config.yaml
train_examples: 44167
image_size: 48
horizontal_flip: true
arch: "inception"
norm: "batchnorm"
stem: "single"
beta1: 0.9
max_steps: 4800
lr_schedule: "cosine_restarts"
final_lr_fraction: 0.1
warmup_steps: 140
Rows from block 2 of a small masked image model, named by matrix and row number. Each number is 128 + 32 x the weight over its row's rms, rounded and kept within 0 to 255. All counts start at 0.
After each channel's rows are labels from the 100 images, of 14976, where the channel reaches its highest value: "patch colour" is the nearest of a few named colours to the mean colour under the peak. Only what is clearly more common there than usual is listed. The data: telescope images of galaxies (Galaxy Zoo DECaLS).
# r30: branch 2 reduce pointwise conv (model.blocks.2.r3.0.weight, 40x160x1x1), inputs 108-159

r30.35 [ 93  78 102  76 122  45 149 128 139 107 132  34 152 177 129 135 126  86  74 157 146 126  76  73 112  64 122 141  48 110 155 122 124 144 141 120  53  92 114  43 119  91 121 145  32 108 116  55 206 114  75  62]
patch colour: brown

r30.7 [125  97 148 105  71 118 144 115 150 147  91  81  86 115 127 166 173  86 153  88 122 120 105  63 146 166 123 134 134 108 122 182 146  67  86  87 162  91 151 157 185 111 101 113 184 174 178 161  97 131 120 134]
patch colour: grey; brown

r30.9 [127 163 138  98  63  88  95 170 107 120 235  97  94  73 123 139 137 166 147  48 120 102  76 146 168 159 130  58 124 135  54 169 107 141 156 157  88 141 129 168 115 154 156 158 155 160 100 101 139 151 158 159]
patch colour: white; pink

r30.8 [128  79 112  75  85 138 159 109 122 141 115  77 126 117 107  99 114  87 127 107 137 133  70  95 114 145 146 117 122 112 143 152 174  88  96 106 122 123 166 117 164  84 126  93 116 103 150 150  69  98 149 114]
patch colour: brown

r30.11 [136 141 115 142 104  97 112 151 132  52 134 111 119  86 128 112 130 129 128 125 127  89  97 137 148  60 145 116  86 128  97 115 170 137 149 155  96 147 162 136 119 122 136 141 101 111 147 143 139 129 116 129]
patch colour: brown

r30.38 [151  72  94 162 117 128 136  93 124 109 128 150 224 144 144  91 155  76 166 171 142  96 185  84  94 113  84 150 161 142 108 102 141 126  90 128 143 122 110 130 172  91 156 137 127 100 161 116 140 122 103 138]
patch colour: white

r30.14 [ 40 145 130  62  97 129  98 142 158 137 161  83 118  82 141 146  86 153  82  85 153 127  87 150 152 142 143 120  54 114  95 106 124 133 167  92 110 161 166 146 112 129  87 148 129 139 126  98 153 121 155 110]
patch colour: brown

r30.3 [128 127 134  71  40 166  73 144 241 112 204  62  99  96 125 100  93 117 101  84 167 123 135 107 154 164 148  93 105  99 109 109 127 109 174 103  81 184 175 137 124 180 104 102 145 180  99  99 119 188 206 108]
patch colour: grey; brown

r30.32 [131 121 180 101  81 127 119  89 154 149 105 103  94  96 153 128 119  96 124  96 169 114 117  82 114 123 131 109 100 102 133 154 149  84 107  86 171  68 133 149 179 104 106 134 133 124 183 133 115 139 109 113]
patch colour: grey

r30.13 [112 158 109 130  94 142 175 163 143 141 185 124 114  95 124 152 149 120  92 131  88 107 147 162 154 148 137 136  75  91  75  90 137 116 160 127  88 153 145 134 125 120 127 110 148 135 107  91 138 148 175 127]
patch colour: white

r30.21 [111 114 153  84  91 114 128 122 172 121  77 115 103 123 135 167 162 113 157  95 155 123 119  53 168 118 131 111  92 157 134 152 134  84 133  98 176 159 170 166 143 147 119 111 182 182 128 135 123 150 172 155]
patch colour: grey

r30.28 [122 110  72 119 114 156 134 112 121 131  85 156 167 108 105  81 101 100 114  40 120 148 127 102 115 183 156  80 102 157 129 124 185 117 120 123 101 108 207 107 128 105 137 100  98 113 132 135 125 130 147 126]
patch colour: brown

r30.26 [144  99 117 108 102 153 100  99 169 126  93  88  69 108 154 182 101  87 110  90  89 104 126  23 137 142 125 145 144 140 150 115 156  84  85  92 182 133 134 180 195 104 124 115 223 204 208 166  89 147  95 141]
patch colour: white; pink

r30.6 [151  86  87 114  45 162 119 147 150 162 131 106  73 140 139 151 156  98 144 110 115  94 120  98 146 164  70 130 145 129 113  91 142 104  73 134 108  71 160 143 141 118 129 119 152 170 123 106 141 176 122 141]
patch colour: brown

r30.19 [139 116 168 128 134  95 177 111  92 123 140  86 166 136 143 156 188 123 131 157 160  74 148 125 128  90 115 184  93 174 112 124 103 156  85 157 106 103 124 169 157  91 148 142 130 147 114 150 132 138 146 155]
patch colour: pink; grey

r30.23 [103 178 137 123  78  94 143 171 157 116 215 113 133 100 114 149 133 183 126 108 103 116 112 175 172 100 142  82  89  97  77 197 129 134 163 139  90 169 156 132  72 140 143 140 156 156 106 101 128 143 176 146]
patch colour: white; pink