config.yaml
train_examples: 44167
method: "simmim"
loss: "l1"
hidden_act: "relu"
widths: [160, 272, 480]
optimizer: "adam_atan2"
warmup_steps: 140
Rows from block 6 of a small masked image model, named by matrix and row number. Rows with one number belong to one channel. Each number is 128 + 32 x the weight over its row's rms, rounded and kept within 0 to 255. All counts start at 0.
After each channel's rows are labels from the 100 images, of 14976, where the channel reaches its highest value: "colour at peak" is the nearest of a few named colours to the mean colour under the peak. Only what is clearly more common there than usual is listed. The data: telescope images of galaxies (Galaxy Zoo DECaLS). In brackets: how many of the 100.
# r30: branch 2 reduce pointwise conv (model.blocks.6.r3.0.weight, 120x272x1x1), inputs 138-183
# b30: branch 2 3x3 conv (model.blocks.6.b3.0.weight, 180x120x3x3, transposed, each kernel summed), outputs 135-179

r30.63 [131 126 172 139 155 134 132 125 140 179 136 128 113 132 121 139 131 178 140 132 135 131 114 133 129 153 126 107 129 129 141 139 112  34 109 148  96 112 148  83 130 192 217  80 153 163]
b30.63 [109 119 187  83 143 101  87 155 117 109 108  74 138  84  81 109  92 119  85 149 111  96 115  95  94 123 103 156  97 110 124 104 139 105  67 125 111 106 106 101 129  71 101  81  52]
colour at peak: grey (72)

r30.94 [ 83 109 113 115 152  54 109 177 107 137 117 105 117 135 114 155 172 115 129 169  21  94 149 114 131 104 128 162 137 161 127 161 101 176 160 143 147  99  26 103 132 108 100 109 132 134]
b30.94 [124 115  67 115 118 169  81  96 112 114 142  88 124 101 149 116 104 154 100 138  79 132  78 159 124 107 146 107  88  62 113 124 130  76 111 115  98 150 128  70 118 145 102  81  97]
colour at peak: brown (51)

r30.70 [109 108  87 103 151 139  94 110 109  40  90  93  84  74  88 155 139 127 144 104 182  96 172 121 147 105 118 162 154 141 110 122 107 109 131  62 117  77 119 154  94 129 117 117  52 154]
b30.70 [148 112 116 115 163  91 104 166 135 118 131 122 130  93 133 106 124 151  78 105 130  99 168 171 104 114 121 137 111  88  95 102 123 142 101 122 164 120 132 133 114  91  75  61 105]
colour at peak: brown (60)

r30.117 [106 134 115 239 120 142 130 132  71 127 147  93 135 231 138  60 107 103 150  87  69 150 163 144 134 166 107  73  53 114 133  96 134  87  94 136 137 146  76  85 129 112 129 104 127 147]
b30.117 [124  82  55 106  95 149 122 139 104  64 131 104  56  99 137  56  89  90  93  83  96 148 125 128 110 113  68 106  74 141  63  87 155  97  88 110  96 101 115  86 141 132 110 124 110]
colour at peak: brown (90)

r30.91 [126 139 163 134 134 138 129 119 108 198 100 147  99  95 110 137 103 201 162 128  25 129 121 153 128 107 145 149 170 172 154 137 119 163 198 148 164  91 136 151 175  95 148 132 172 105]
b30.91 [111 110 174 153 161 108  54 100  77  71 136  28 120 101  85 130 132 131 102 130 158  90 163 100 137 158 187 134  99  72 132 149  77 111  83  93 159 122 150 133  96  99 102  70  87]
colour at peak: grey (68)

r30.12 [157  99 144 154 155 159  98  97 124 123 114  92 158 115 138  44  86 186 145  88 163 110 116 128 108  97 152  66  94 107  93  34 191 171 105 123 105 130 151 128 155 143 131 173 120 128]
b30.12 [ 77 101 142 120 155 123 151 152 149 136  98 128 135 144 126 141 122 109 144 130 132 135 151 130 108 110  94 109 150 155  98 117 178 132 124 138  75 131 160 121 153  70  94  95  93]
colour at peak: brown (34)

r30.18 [195 144 159 173 161 163 146 175 112 113 130 200 107 212 160 110  85 155 150  79 140 134 203 243 129 195 125  91 126 161 138  56  93  87 107 169  84 124 144  90 149 129 134 107 144 145]
b30.18 [101 104 119  52 119 118  75 125  88 107 113  84 116  77  91  88  96 120  98 113 111  97 101 121  83 123  56 121 102  88 140  92 120  73  78 105 101 113 137 105  88  69 124  67  54]
colour at peak: grey (71)

r30.9 [147 120 137  63 143  88 111 112 148 208  91 157  88 130 118 153 128 185 123 122  80 112 102 140 161 128 150 151 162 190 131 186  86 155 172 141 150  96  78 144 169 162 114  67 212  90]
b30.9 [116  94 124 121 116 112 114 129 100 130 137  76 118  71  93  71 113  93  62 126  98  84 119  47  83 115 164 136  52 119  82 123 123  97  86 103 119  96 100 124 117  97 177 103 109]
colour at peak: brown (70); grey (30)

r30.110 [153 138 154  75 103 156 145 112 177 132 142 175 121 140 200  79 112 138 114 138 116 132 126 178  58 144 150 118 111 154 132  54  89  61 149 180  94 125 162 118 139 139 156 137 169 123]
b30.110 [107 105 196  62 164  97  71 113 102 124 107  92 145  95  79 108  97 146 124 109 129  88 127 103 116 132 129  98 149 136 183  92 105 118 101 151  48 118 120 118  62  62 136  51  80]
colour at peak: grey (47); brown (36)

r30.81 [136 118 128 180 177 174 142 147 130  95 179  71 125 125 124 148 135  86 131 126 128 133  95  97  65 135 136  95 145  46 144 127 164 122 104 153 198 197 115 135 146 138 150 166 102 159]
b30.81 [107  99 103 165  60 141 165 133 122 163 100  98 114 132 158 106  74  85 158 160 136 156 129 105 109 119 104 150 123 151  85 130 177 103 161  98  95 113  66 101 151  93  81 157  71]
colour at peak: brown (70)

r30.34 [156 148  84 247  45 134 131 100 130 144 145 113 175 195 164  75  88 119 101  77 131 146 114 152 169 197 105  61  76  72 117 128 141 135 122 148 222 186 122 187 132 120 135 172 126 151]
b30.34 [ 99  50 138 126 132 134 148 169 157 139 133 108 102  67 150  82 114 152  86  84  81  97 129 102 105 145  97 111  95  99  87 110 104 113  92 112 121 102 130 121 104 137 143 144 116]
colour at peak: brown (70); grey (30)

r30.26 [ 91 101 109 135 100  98 106 110  40 101 132 111 102 143  79  96 133 108 110 106  88 105 192 138  98 114 116 122  91 129 111 101  89 102  69  69  50  66  60  83 136  81 120  70  97 142]
b30.26 [112 109  92 113 153 107 100 159 140  31 105 121 101 113 119 107 110 141  73  76 100 123 130 136 102  65  96  97  58 130 113  72 151 118  86 123 142 117 135 116 143 128  92  83  92]
colour at peak: brown (96)

r30.51 [143 144 132 154 113 144 158 131 172 180 148 152 165 144 157 107 136 132 119 149 131 147  85 130 123 184 125  90 131 110 142 192 143 126 125  71 127 151  89 102 125 116 181 150 105 136]
b30.51 [128 116 165  84 178 130  49  88 131 101 120  50 149  56  81 118 126 148 110 152 104 115 146 158 132 152 186 143 101 161 102  99  69 140  97 107 103 109 171 123  80 124  61 106 117]
colour at peak: grey (56); brown (37)

r30.69 [152 141 230 112 197 108 116 118 136 180 124 132 181 117 108 121 104 255 110 102  70 152 118  95 134  90 122 108 113 142 139  65 121 112  68 131  68  95 115  50 123 147 184 142 189 127]
b30.69 [106 158 142  85 128 108  97 139  87 100 144  98 156  93 103 117 102  85 105 144 132 101 107 122 117 123  67 124 125  82  70 104 137  98  65 102  67 131 120  94  94 118 151  83 113]
colour at peak: grey (72)

r30.50 [152 144 128 139 115 139 151 110 136 128 143 113 130 136 131 141 120 151 159 120 100 162  77 140  95 120 155 128 144 125 148 144 139 148 159 104 131 125 107 153 145  95 129 159  85 117]
b30.50 [102 140  74 114 148 163  39  50  88 134 123  75  87  94 107 133 143 120 114 124 143 107 148 157 136 118 172 143 129 101  92 128  49 105 117  66  87 130 163 125  77 180 128  68 125]
colour at peak: grey (66)

r30.27 [165 129 123 122 187 164 135  95 180 120 131  93 126 116 163 102  90 106 119 100 171 147 154 160 115 147 144  81  89  57 147 126 150 122  63 160  38  70 160  58  85 176 162 178 104 167]
b30.27 [106 144 133 130 157 115 132  88 125 161 131 144 122 151  57 165 132 129 160 143 158 140 158 119 108 164 153 129 160 165 101 160 111 103 101 154  55 145 107 121 118  82  61 127 136]
colour at peak: grey (49)

r30.99 [ 59 133 125  74 118 155 115 108 141 136 128 104 109 131 111 111 112  67 120 115  82 132 155 212  85 150 115 140 106  92 142  92 103  64 102 185  94 133 155 122 141 108 102  82 114 174]
b30.99 [102 123 144  98 107  91 123 147  97 130 124 136  67 117  68 133 104 117 135 126 145  78 120  53  90  96 131 153 153 106 165 128 162 102 128 134  80 109  93 133 113  72  72  65  80]
colour at peak: pink (69); grey (28)

r30.84 [105  91 130  99 190 188  81  76 107 137 120  77  78 111 132 118  99 113  94  76 117 107 189 180 113 128 153 118 124  97 116  57  98  30  89 185  51  74 128  66 140 151 156  89 137 178]
b30.84 [104 112 109 118 146  81 114 117 134 110 119 117 121 122  74 125 108 153 128 105 114 130 102  94  95  93  87 133 140 130 109 135 198  92 114 117  90  97 120 101 136  19  19  49  88]
colour at peak: grey (75)

r30.39 [ 84 113 125 110 169 212  99  85  76 137 123 110  87 119 129 138 115 113  88 101  89 139 190 174 105 172 116  90 120 113 119  70  87  34 103 141  81  55  84  75 165 134 148  58 148 160]
b30.39 [123 112  72 115  84  72 104 118  95  94  92 101  92 114  60  93  95 102 134  98  87 134  74  96  61  85  69 134 115 131 102 120 194  80  89 114 108  66 108  77 140  58  88  82  86]
colour at peak: grey (69); brown (31)