{"crop_scale_min": 0.7, "horizontal_flip": true, "loss": "l1", "activation": "relu", "kernel_size": 3, "stem": "single", "optimizer": "adam_atan2", "beta2": 0.98, "grad_clip": 5.0, "warmup_steps": 140}
Rows from block 4 of a small masked image model, named by matrix and row number. Each number is 128 + 32 x the weight over its row's rms, rounded and kept within 0 to 255. All counts start at 0. After the name is the row's rms in percent of the matrix's.
After each channel's rows are labels from the 100 images, of 14976, where the channel reaches its highest value: "patch colour" is the nearest of a few named colours to the mean colour under the peak; "responds to" is what is common among them. Only what is clearly more common there than usual is listed. The data: telescope images of galaxies (Galaxy Zoo DECaLS). In brackets: how many of the 100, against the usual share in percent.
# r30: branch 2 reduce pointwise conv (model.blocks.4.r3.0.weight, 68x272x1x1), inputs 91-181

r30.40 110 [ 79  67 127  60 141  55 122  75  92 158  90 125 118 128 180 162 119 135  55  86  16 106  96 130  70 125  98 158 138 138 158  98 161 180 108 197 185 152 171 130 132 120 145 101 101 160 179 148 122  75 213 121 120 116 116 111 128 119 111 182 187 133 176 120 120 106 119  42  51 104 147 186 141 109 138 104  94  36 138 140 139 155 117 138 106 130 128 102 127 131 104]
patch colour: brown (52 vs 12.4); grey (47 vs 5.6)
responds to: edge-on disk: yes (52 vs 5.2); roundness: cigar-shaped (37 vs 8.1)

r30.31 093 [133 139 124 119 152 161 150  80 140 150 165 155 190 127 132 108 140 123 141 102 136 105 135 182  86 134 148 139 141 171 119 161 116 147 106 183 126 110 148 135 135 145 144 158 186 144 154  77 141 166 120 165 142 136 124 133 175 137 149 115 171 170 114 112 165 142 123 147 146 103 138 118 113 131 141  84 130 128 147 164 173 166 200 140 126  56  91 148 191 104 172]
patch colour: grey (53 vs 5.6); pink (46 vs 0.5)
responds to: roundness: round (52 vs 20.3)

r30.67 102 [182  81 158 136 118  78  97 130 177 124 115 101  98 162 127 149 133 141 171  64  68 111  73 114 148 138 128 123 111 106  82 129  98 151 178 149 143 162 132 139 139  44 189 159 113  92 137 119 101 115 165 129 147  81 150 138 152 115 124 165 103 135 159  60 128  87 126  59  86 154 103  73 170 107 106 137  67 163 178 119 127 159 170 132 119 120 158 149  79 104 154]
patch colour: brown (64 vs 12.4)
responds to: roundness: cigar-shaped (39 vs 8.1); edge-on disk: yes (30 vs 5.2)

r30.46 098 [147  70 116  64 105 110 100 136 109 173 114 158 212 145 150 161 109 136 130  84  86 153 167  85 121  86 145 130 104 143 162 105  95 117 153 122 147 114 136 122  86 196 128 143 127  84  88 131  93 128 162 105 153  60 133 121 154  74  94 150 213 158  74  93 108 171  97 137 119  58 119 161 114 134 113  69 116 123  90 146 174 181 127 151 182 162  99  88 129 118 166]
patch colour: brown (34 vs 12.4)
responds to: edge-on disk: yes (32 vs 5.2); roundness: cigar-shaped (25 vs 8.1)

r30.65 091 [172 136 189 173 100 106  84 152 173 110  91 101  58 125 130 186 134  97 183  74 115  73 119 121 126 119 120 101  81  83 126 109  94 149 226 136 137 147 129 166 108  89 196 181 117  97 133 103  78 143 113 139 160  90  68 131 147 123  91 193 115  99 150  72  97 111 161 114 107 182  78 170 140 113 114  97  59 169 169 125 138 113 171 146 121 138 154 118  94  79 144]
patch colour: grey (50 vs 5.6); brown (49 vs 12.4)
responds to: roundness: cigar-shaped (52 vs 8.1); edge-on disk: yes (27 vs 5.2)

r30.50 096 [142 127 141 192 135  92 136 119 105 101 138 155 143 106 145 180 125 129 163 101 120 102  79 105 110 125 153 130 142 112  63 114 149 131 102  58 113 114 161 144 118 105 140 129 159  97  82 107 148 128 153 103 114 111  87 109 164  90 129 151 124  86  49 139 128 123 120 119 142  85 135 138 121 143  76 116 121 129 140 146 140 116 127  88 113 143 142 140  48 121 177]
patch colour: brown (76 vs 12.4)
responds to: shape: featured or disk (61 vs 30.4); edge-on disk: no (58 vs 24.7); bar: no (37 vs 12.9)

r30.23 102 [149  59 113 148 140  74 115 158 133 168 126  68  99 110 126 145 155 160  97 142  47 125 129 121 139 149 100 158 159  82 118 111 132 198 116 173 168 150 137  99 166  76 204  97 157 143 128 113 125 103 160 140 155  85 114 146 129 140 145 183 152 105 137 169 167  53 105  44 133 140 127  83 168 126 112 112  84 150 157 127 112 118 121  96  89 127 157 137  91 104 118]
patch colour: grey (77 vs 5.6)
responds to: edge-on disk: yes (27 vs 5.2)

r30.25 094 [189 110 125 172 120 123 131 189 137 128 171 117 107 143 137 192 138 157 148  79 127 113 104 112 127 157 198 138 122  59 168 148  79  93 133 101 118 153 105 161 136 140 196 132 147  88  99 155 120 138 153 126 126  65 173 175 152 113  52 170 162 157  84  90  84 161 109 141 115 189 115  95 163 148 134  63 118 160 168 134 119 137 201 139 156 142 169 122 102 120 165]
patch colour: brown (55 vs 12.4)
responds to: shape: featured or disk (60 vs 30.4); edge-on disk: yes (47 vs 5.2); roundness: cigar-shaped (33 vs 8.1)

r30.60 092 [136 135 131 117 157 156 147  95 153 152 154 163 184 149 143 129 140 131 147 120 130 102 116 206 120 156 157 130 146 159 135 145 126 124 111 177 128 116 132 150 172 149 157 157 187 145 154  87 154 171 110 171 153 158 126 149 181 143 146 107 196 173 138 131 173 147 144 150 140  87 152 137 131 140 142  80 168 118 167 153 181 157 209 147 123  77  97 116 186 112 177]
patch colour: pink (77 vs 0.5)
responds to: roundness: round (51 vs 20.3)

r30.66 099 [ 58 145 106 147 180 159 171 137 137 149 121 132 167 155 130 155 136 158 137  95 136 110 142 145  87 133  58 130 131 153 128 125  97 144 126 166 132 127 158 142 145 141 154 101 150 144 144 115 147 169 144 171 166 138  82 142 154 129 147 158 141 121 151 116 123 124  91 155 159  92 152 145 117 162 107 110 156  92 128 169 164 148 168 148 131  80 115 138 183 129 144]
patch colour: pink (53 vs 0.5); grey (40 vs 5.6)
responds to: roundness: round (48 vs 20.3)

r30.13 091 [183  88 167 148 109 140 119 159 112  91 170 155  99 128 138 200 125 163 146  85 106 121 124  83  95 111 182 109  97  94 128 117 121  88 139 101 109 162 124 156 110 169 135 133 158 106 108 121 105 139 157 121 101  60 144 105 170 109  58 165 201 160  95  93  91 183 102 154 110 143 110  72 129 109 120  83 134 139 171 114 138 150 189 145 140 137 159 123 127 104 197]
patch colour: brown (79 vs 12.4)
responds to: shape: featured or disk (63 vs 30.4); edge-on disk: yes (51 vs 5.2)

r30.41 097 [115  72 132 124 179 118 134 189  53 149 132 120 103 101 152 197 131 156 117 147  89 123 116 124  73 160  64 153 156 123 187 131 192 174 119 162 161 161 158 118 149 100 155  86 154 142 133 175 140 136 166 129 166  93  84 151 117 148 104 162 121 114 123 166 122  81 111  87 138  93 159 107 140 153 168  86 157  66  77 109  62 133  70 130  98 112 144 136  48 112  87]
patch colour: grey (85 vs 5.6)
responds to: edge-on disk: yes (51 vs 5.2); roundness: cigar-shaped (36 vs 8.1)

r30.26 104 [130 117 160 112 105 111 107 124 185 141 149  88 102 150 146  88 166 141 150 118 106 118 103 135 155 144 142 127 139  78 102 170 106 138 170 123 153 138  69 127 152  89 201 134 126 123 149  98 131 142 166 175 145  84 183 122 131 151 154 120 104 151 155 139 138  86 120 101 130 210 107 143 173 110 144 131 146 149 204 132 137 147 182 159 154 162 162 112  71 142 131]
patch colour: grey (74 vs 5.6)
responds to: roundness: cigar-shaped (44 vs 8.1); edge-on disk: yes (37 vs 5.2)

r30.64 094 [145 128  94 105 166 164 139 164 114  73 172 128 104 164 100 116 147 103 120 137 132  54 143 131 129 129 168 144 160  95 118 157 138 157  82 143 142 101 157 166 151 143  61 134 134 110 121 121 155 160 174 144 108 110 132 162 123 167  85 102 151 104 131 147 159 179 134 144 159 127 152  89 105 153 138  81 163 124 149 144 154 131 179 102 146 126 127 115 170 119 132]
patch colour: brown (35 vs 12.4)
responds to: shape: featured or disk (61 vs 30.4); edge-on disk: yes (34 vs 5.2)

r30.10 092 [105 136 118 119 107  95 115 122 113 140  93 101 100  92 128 149 109  77 141 144 118  49 129 168  96 105  54 137 134 113 177 140 129 179 159 115 156 102 131 130 151  75 138 110 147 133 129  91 134 127  98 127 174 107  35 105 131  92 149 137 111  51 103 166 176  66 168  61 113  67 101 138 105  95 148 115  82 141  94 101  62 101  25  87  95 125  76 148  91  86 109]
patch colour: grey (58 vs 5.6); pink (32 vs 0.5)
responds to: roundness: cigar-shaped (28 vs 8.1)

r30.16 097 [ 75 168 101 140 124 159 123  74 108 142 167 164 136 109  75 110 160  97 136 135 160  79 141 171  61 143 105 116 119 131  99 159  80 129 112 146 105 100 115 132 161 163 133 160 167 174 114  68 120 142  98 167 130 183 113  82 131 171 170 114 109 109 124 155 162 147 137 143 114 101 105 139 160 128  87 101 153 105 143 140 150 153 151 113  68  74  53 169 216  82 114]
patch colour: pink (72 vs 0.5); grey (26 vs 5.6)
responds to: roundness: round (62 vs 20.3)

r30.55 103 [ 72 134 113  97  97  83 118  89 191 134 108 143 101 132 159  77 124 113 118  85  81  93 162 107 182 107  70 143  80 136  89 150  85 132 122 120 107 156 124 108  82 104 158 134 128 120 133  80  86  81  77 139 156 127  82  76 103 125 213 109  68 107 177 114 112 117 160  65 105 112  79 159 151  97  94 152  87 255 128 153 134 120 158 125 123 113 104 132 149  99 121]
patch colour: grey (75 vs 5.6)
responds to: edge-on disk: yes (52 vs 5.2)

r30.52 116 [115 107 121 155 103 139 123  85 125 161 127 139 192 101 153 140 111  76  99  97 109 125 164 117 127 131 126 134 109 125 155 104 104 106 141 106 169 141 118 113 109 136 119 126 179 140  81 114 111 103  93 128 138 141 114 126 178  71 159 148 173 130  71 131  94 134 128  98  80  87 107 141 166 108  74 105  99 181 163 164 130 174 128 105  83 145  50 114 145  39 115]
patch colour: grey (79 vs 5.6)
responds to: roundness: round (49 vs 20.3)