python train.py --model="masked image model" --crop_scale_min=0.7 --horizontal_flip=true --translate=0.06 --loss="l1" --widths=[160, 272, 480] --max_grad_norm=5.0 --max_steps=4800 --batch_size=128 --epochs=13.9
Rows from block 6 of a small masked image model, named by matrix and row number. Rows with one number belong to one channel. Each number is 128 + 24 x the weight over its row's rms, rounded and kept within 0 to 255. All counts start at 0. Numbers have three digits each.
After each channel's rows are labels from the 100 images, of 14976, where the channel reaches its highest value: "patch colour" is the nearest of a few named colours to the mean colour under the peak. Only what is clearly more common there than usual is listed. The data: telescope images of galaxies (Galaxy Zoo DECaLS).
# r30: branch 2 reduce pointwise conv (model.blocks.6.r3.0.weight, 120x272x1x1), inputs 46-91
# b30: branch 2 3x3 conv (model.blocks.6.b3.0.weight, 180x120x3x3, transposed, each kernel summed), outputs 45-89

r30.98:136134066111169132115188160116160132111127126140194133086132167139136142123142146156171144135108112137160112135108128154152139137149133145
b30.98:120117090118117121118107110114116110117133124114077104101084091097090126102108107108114113087112120149120121094095083117107072111104111
patch colour: grey; brown

r30.66:131127067098117126130137142142130139088137150128166145096127157110169144127125117121168138146140123125120178134084141134144161134129125205
b30.66:132121111093132111129073117122100115115136131135084116074093089120096134112107096101110142114123115128115135104117087115095081092107117
patch colour: grey

r30.46:121151113118137116129177140109119137153125114135199134141110146106123137145169149124113124097114122195140110100134152142124107084156123113
b30.46:117139123134082164104144161101156153154131135102086133141151125129116114144154103120119089113097139127129113099096154102134084141111091
patch colour: brown; grey

r30.104:122138061106106173160140143148152155152124138117163099107135128123148052131123146159152124153149109147182123112109111137132135143115088123
b30.104:136112170102149102132092104157120129132138107104094117089169099129129108123133097133101132108136095161147119098123129128139105113135092
patch colour: brown; grey

r30.33:123148139115134125113146119129123132143139131149144116160110155100115094098129115127165127150093130075114106117074118115161114159101129128
b30.33:132115120105087114127120126093118121129123121152106135121150114119105156103141149138152118130118108112121202127112102092096126104107108
patch colour: grey

r30.1:132117097140135159124134156164142157198109119114130140092123114120077123147100092150103116122106118149175087126118164167128123109129129142
b30.1:164162112125115133138103135124150179155173130113105126092117134151148073143178096140119129097140146120146113137121198140120117118135086
patch colour: grey; brown

r30.117:153133142134171112134162124138145133139132126140147134137128150115157120121134127078164137073127112112073142129076115143168116237137129084
b30.117:110123124096131071120094103093132144135139091126103129136113142104119107122132125120153146135109081138068155104100117110102087096119105
patch colour: brown

r30.19:105112067156114154116118157146140139149123139113127146084121118074128130178142123120131125133121100149123136156150112146148141150152162157
b30.19:128117133131093116137078114139145133131136123095121110068127138142161088149170094120100122111123136100130116121127175141149135117138108
patch colour: grey

r30.70:137130122116156113117151107118140134123121111123140122120129125158062125117162125165140163134126128118144123115094122099176108115112092153
b30.70:148118107112124162123127119137124143123129121095068159150085077096120154107124155104145131178135120145117110102115112116099075129124110
patch colour: brown

r30.82:137157159124132106116162097108118132143145125152163162162127137139115105159136118186070105173120139106126117103093172113097159106155098082
b30.82:096121129134131118121115148100118116120116136116149102154102110122114103132076129114113121116100134103133127143137099123116160150130135
patch colour: brown; grey

r30.27:095150103094104146122086119157083132144132135141057089143110097094114117137142156102124103107106136103089147150166076135111175097134136076
b30.27:127108184120105182135148139153121104088116121156155109104135096160143116129110144112136122160126138120144140148140163079125164151115114
patch colour: grey

r30.74:109144129148139124130165126103113128117136131142164115149120125128118114149131149146130143131111124169158110111141116143110117081144117154
b30.74:087103135148097143093130099121159135109093100104103131124126118133119125130128114114083072114114151150130117114137127086129095152134131
patch colour: brown

r30.54:146142127110153091126136111133142125115106107120102130127128136136166095101128133122133167050143122096105145086079142105154110174112082129
b30.54:157157116094155079151108136106101151138161129123087167142111109087100174112106155140163146108134065135090127094102099101099065113106095
patch colour: brown

r30.10:102131091110122140137125112107097128125136135146124078144124107135102100133151128144122070149112123153154100144176086124115168075123146113
b30.10:107110180140117176135123110177113122103087116139180146091142123147143091132135127115118139168147153134146084149122138095136147174123191
patch colour: brown

r30.42:101150091088101108119080110142073116115142134139067096151107089110126145138143133122116105131122124102090140149161106152088171089139142099
b30.42:109086179126115173135164128174125105088092110150127115133157111143139105147108132110130108156140130126122128132132153106141160158136077
patch colour: brown

r30.12:127168126073129127147107114134119120100150145138104128166140146113153119132135169079104167105123112072108229128100117110114128120150095105
b30.12:123148151118088130132150155122123118164164128083088141136132059121105132150100133075134122159135113129127157119131104098120102121128114
patch colour: brown

r30.16:126136134125168095111151128132130139121132127145126126133131143097162120131115143096161144103143126108117180126083109135158135202136111088
b30.16:110117140099140095100096093112138127122144099129106117119111112126122096107108112095135142120124116110094159124129120086094090096117108
patch colour: grey; brown

r30.95:138136132120148115129160135133122139157117118136182114130121157108138097138148176082176146113128141131131202117104081104117101130152112088
b30.95:119115126137104125143122111097114093127143115089122147131120109141105133121102145108131130142159143114124165148147107095100093107129140
patch colour: grey

r30.73:178128143159134111157119136148156127099114123108152151106127097172130092127114146141128142110090131108133153097124141073126151129133105081
b30.73:117131135133160121110126149138116123099117135132140105158096134013132125143125116120124147108084074132108068108065139126147146137136120
patch colour: brown

r30.99:087120134146101141114135127149093141149119128129127103146118111095070122127125155157156099129119135094111105119139111119125172103127162102
b30.99:120116142130117172122107100114106116080096106136187130076135106142089137105100138096151138136088129093150159159133090095116151153077147
patch colour: pink; grey

r30.26:156144163134170102113182105141150125127128114141171132150129162144119174116140128130164127108115123144122114096067130103171088149110123107
b30.26:142126074123102108112118119102106126138139115114088147149118125077096133108129151134159113155135103127101158091090118101110077104099107
patch colour: brown

r30.77:111144112089120137121091120157078133131137133144067079159122106111116099119140135129134119104114136100092113149143085151096158091127165087
b30.77:129097150129088172153158137128116115102103133167160138122151110144137142121106140124150125176128143128109144151120147107128173172110092
patch colour: grey

r30.111:145160146139145109125175108123106111162127108143191115159128167106140129145133137126155116104120136145133126110105100135094115098156120084
b30.111:103108112157053110140142097098143114129121099073098146160140130155127107115116124130126101166148146088127177119147120111097092097130123
patch colour: brown

r30.69:136138134105139107114146138110146122106136140127177213105131138130218161135128132108104136132127137122108210078110168058094114117131111118
b30.69:149144104151127127122105133104089108118164131105119115120080125125121123140120095105129111098109121130155108121079118090109084138120105
patch colour: grey

r30.8:155128122135135129159124140194170136143114126113160145106130122167136186112118148139112100102101151146146138130093151102137153126105146112
b30.8:119123122129145126118140137129120114078100127128120100145129146010129135131130134120135129118084089119108086107029141121153151117128106
patch colour: brown; grey

r30.103:142103116123125168159117146145188119122126132117130141133136139157132174124112159144119207090131129090165142120091149093101143104137127172
b30.103:114121128125123122127127123134123115088117128099101097134145142055135118133139125108100118113082100122114106084045142108141143098132110
patch colour: brown

r30.6:142139104136131126156135129131122136107144139143146118147132112156081092165121126170117110152128118155220069102132106121123158067119078109
b30.6:071097160139136140091134131151117128097053115101145112105125119075131136136132127119096138168129142140132106137119121098155155165115155
patch colour: brown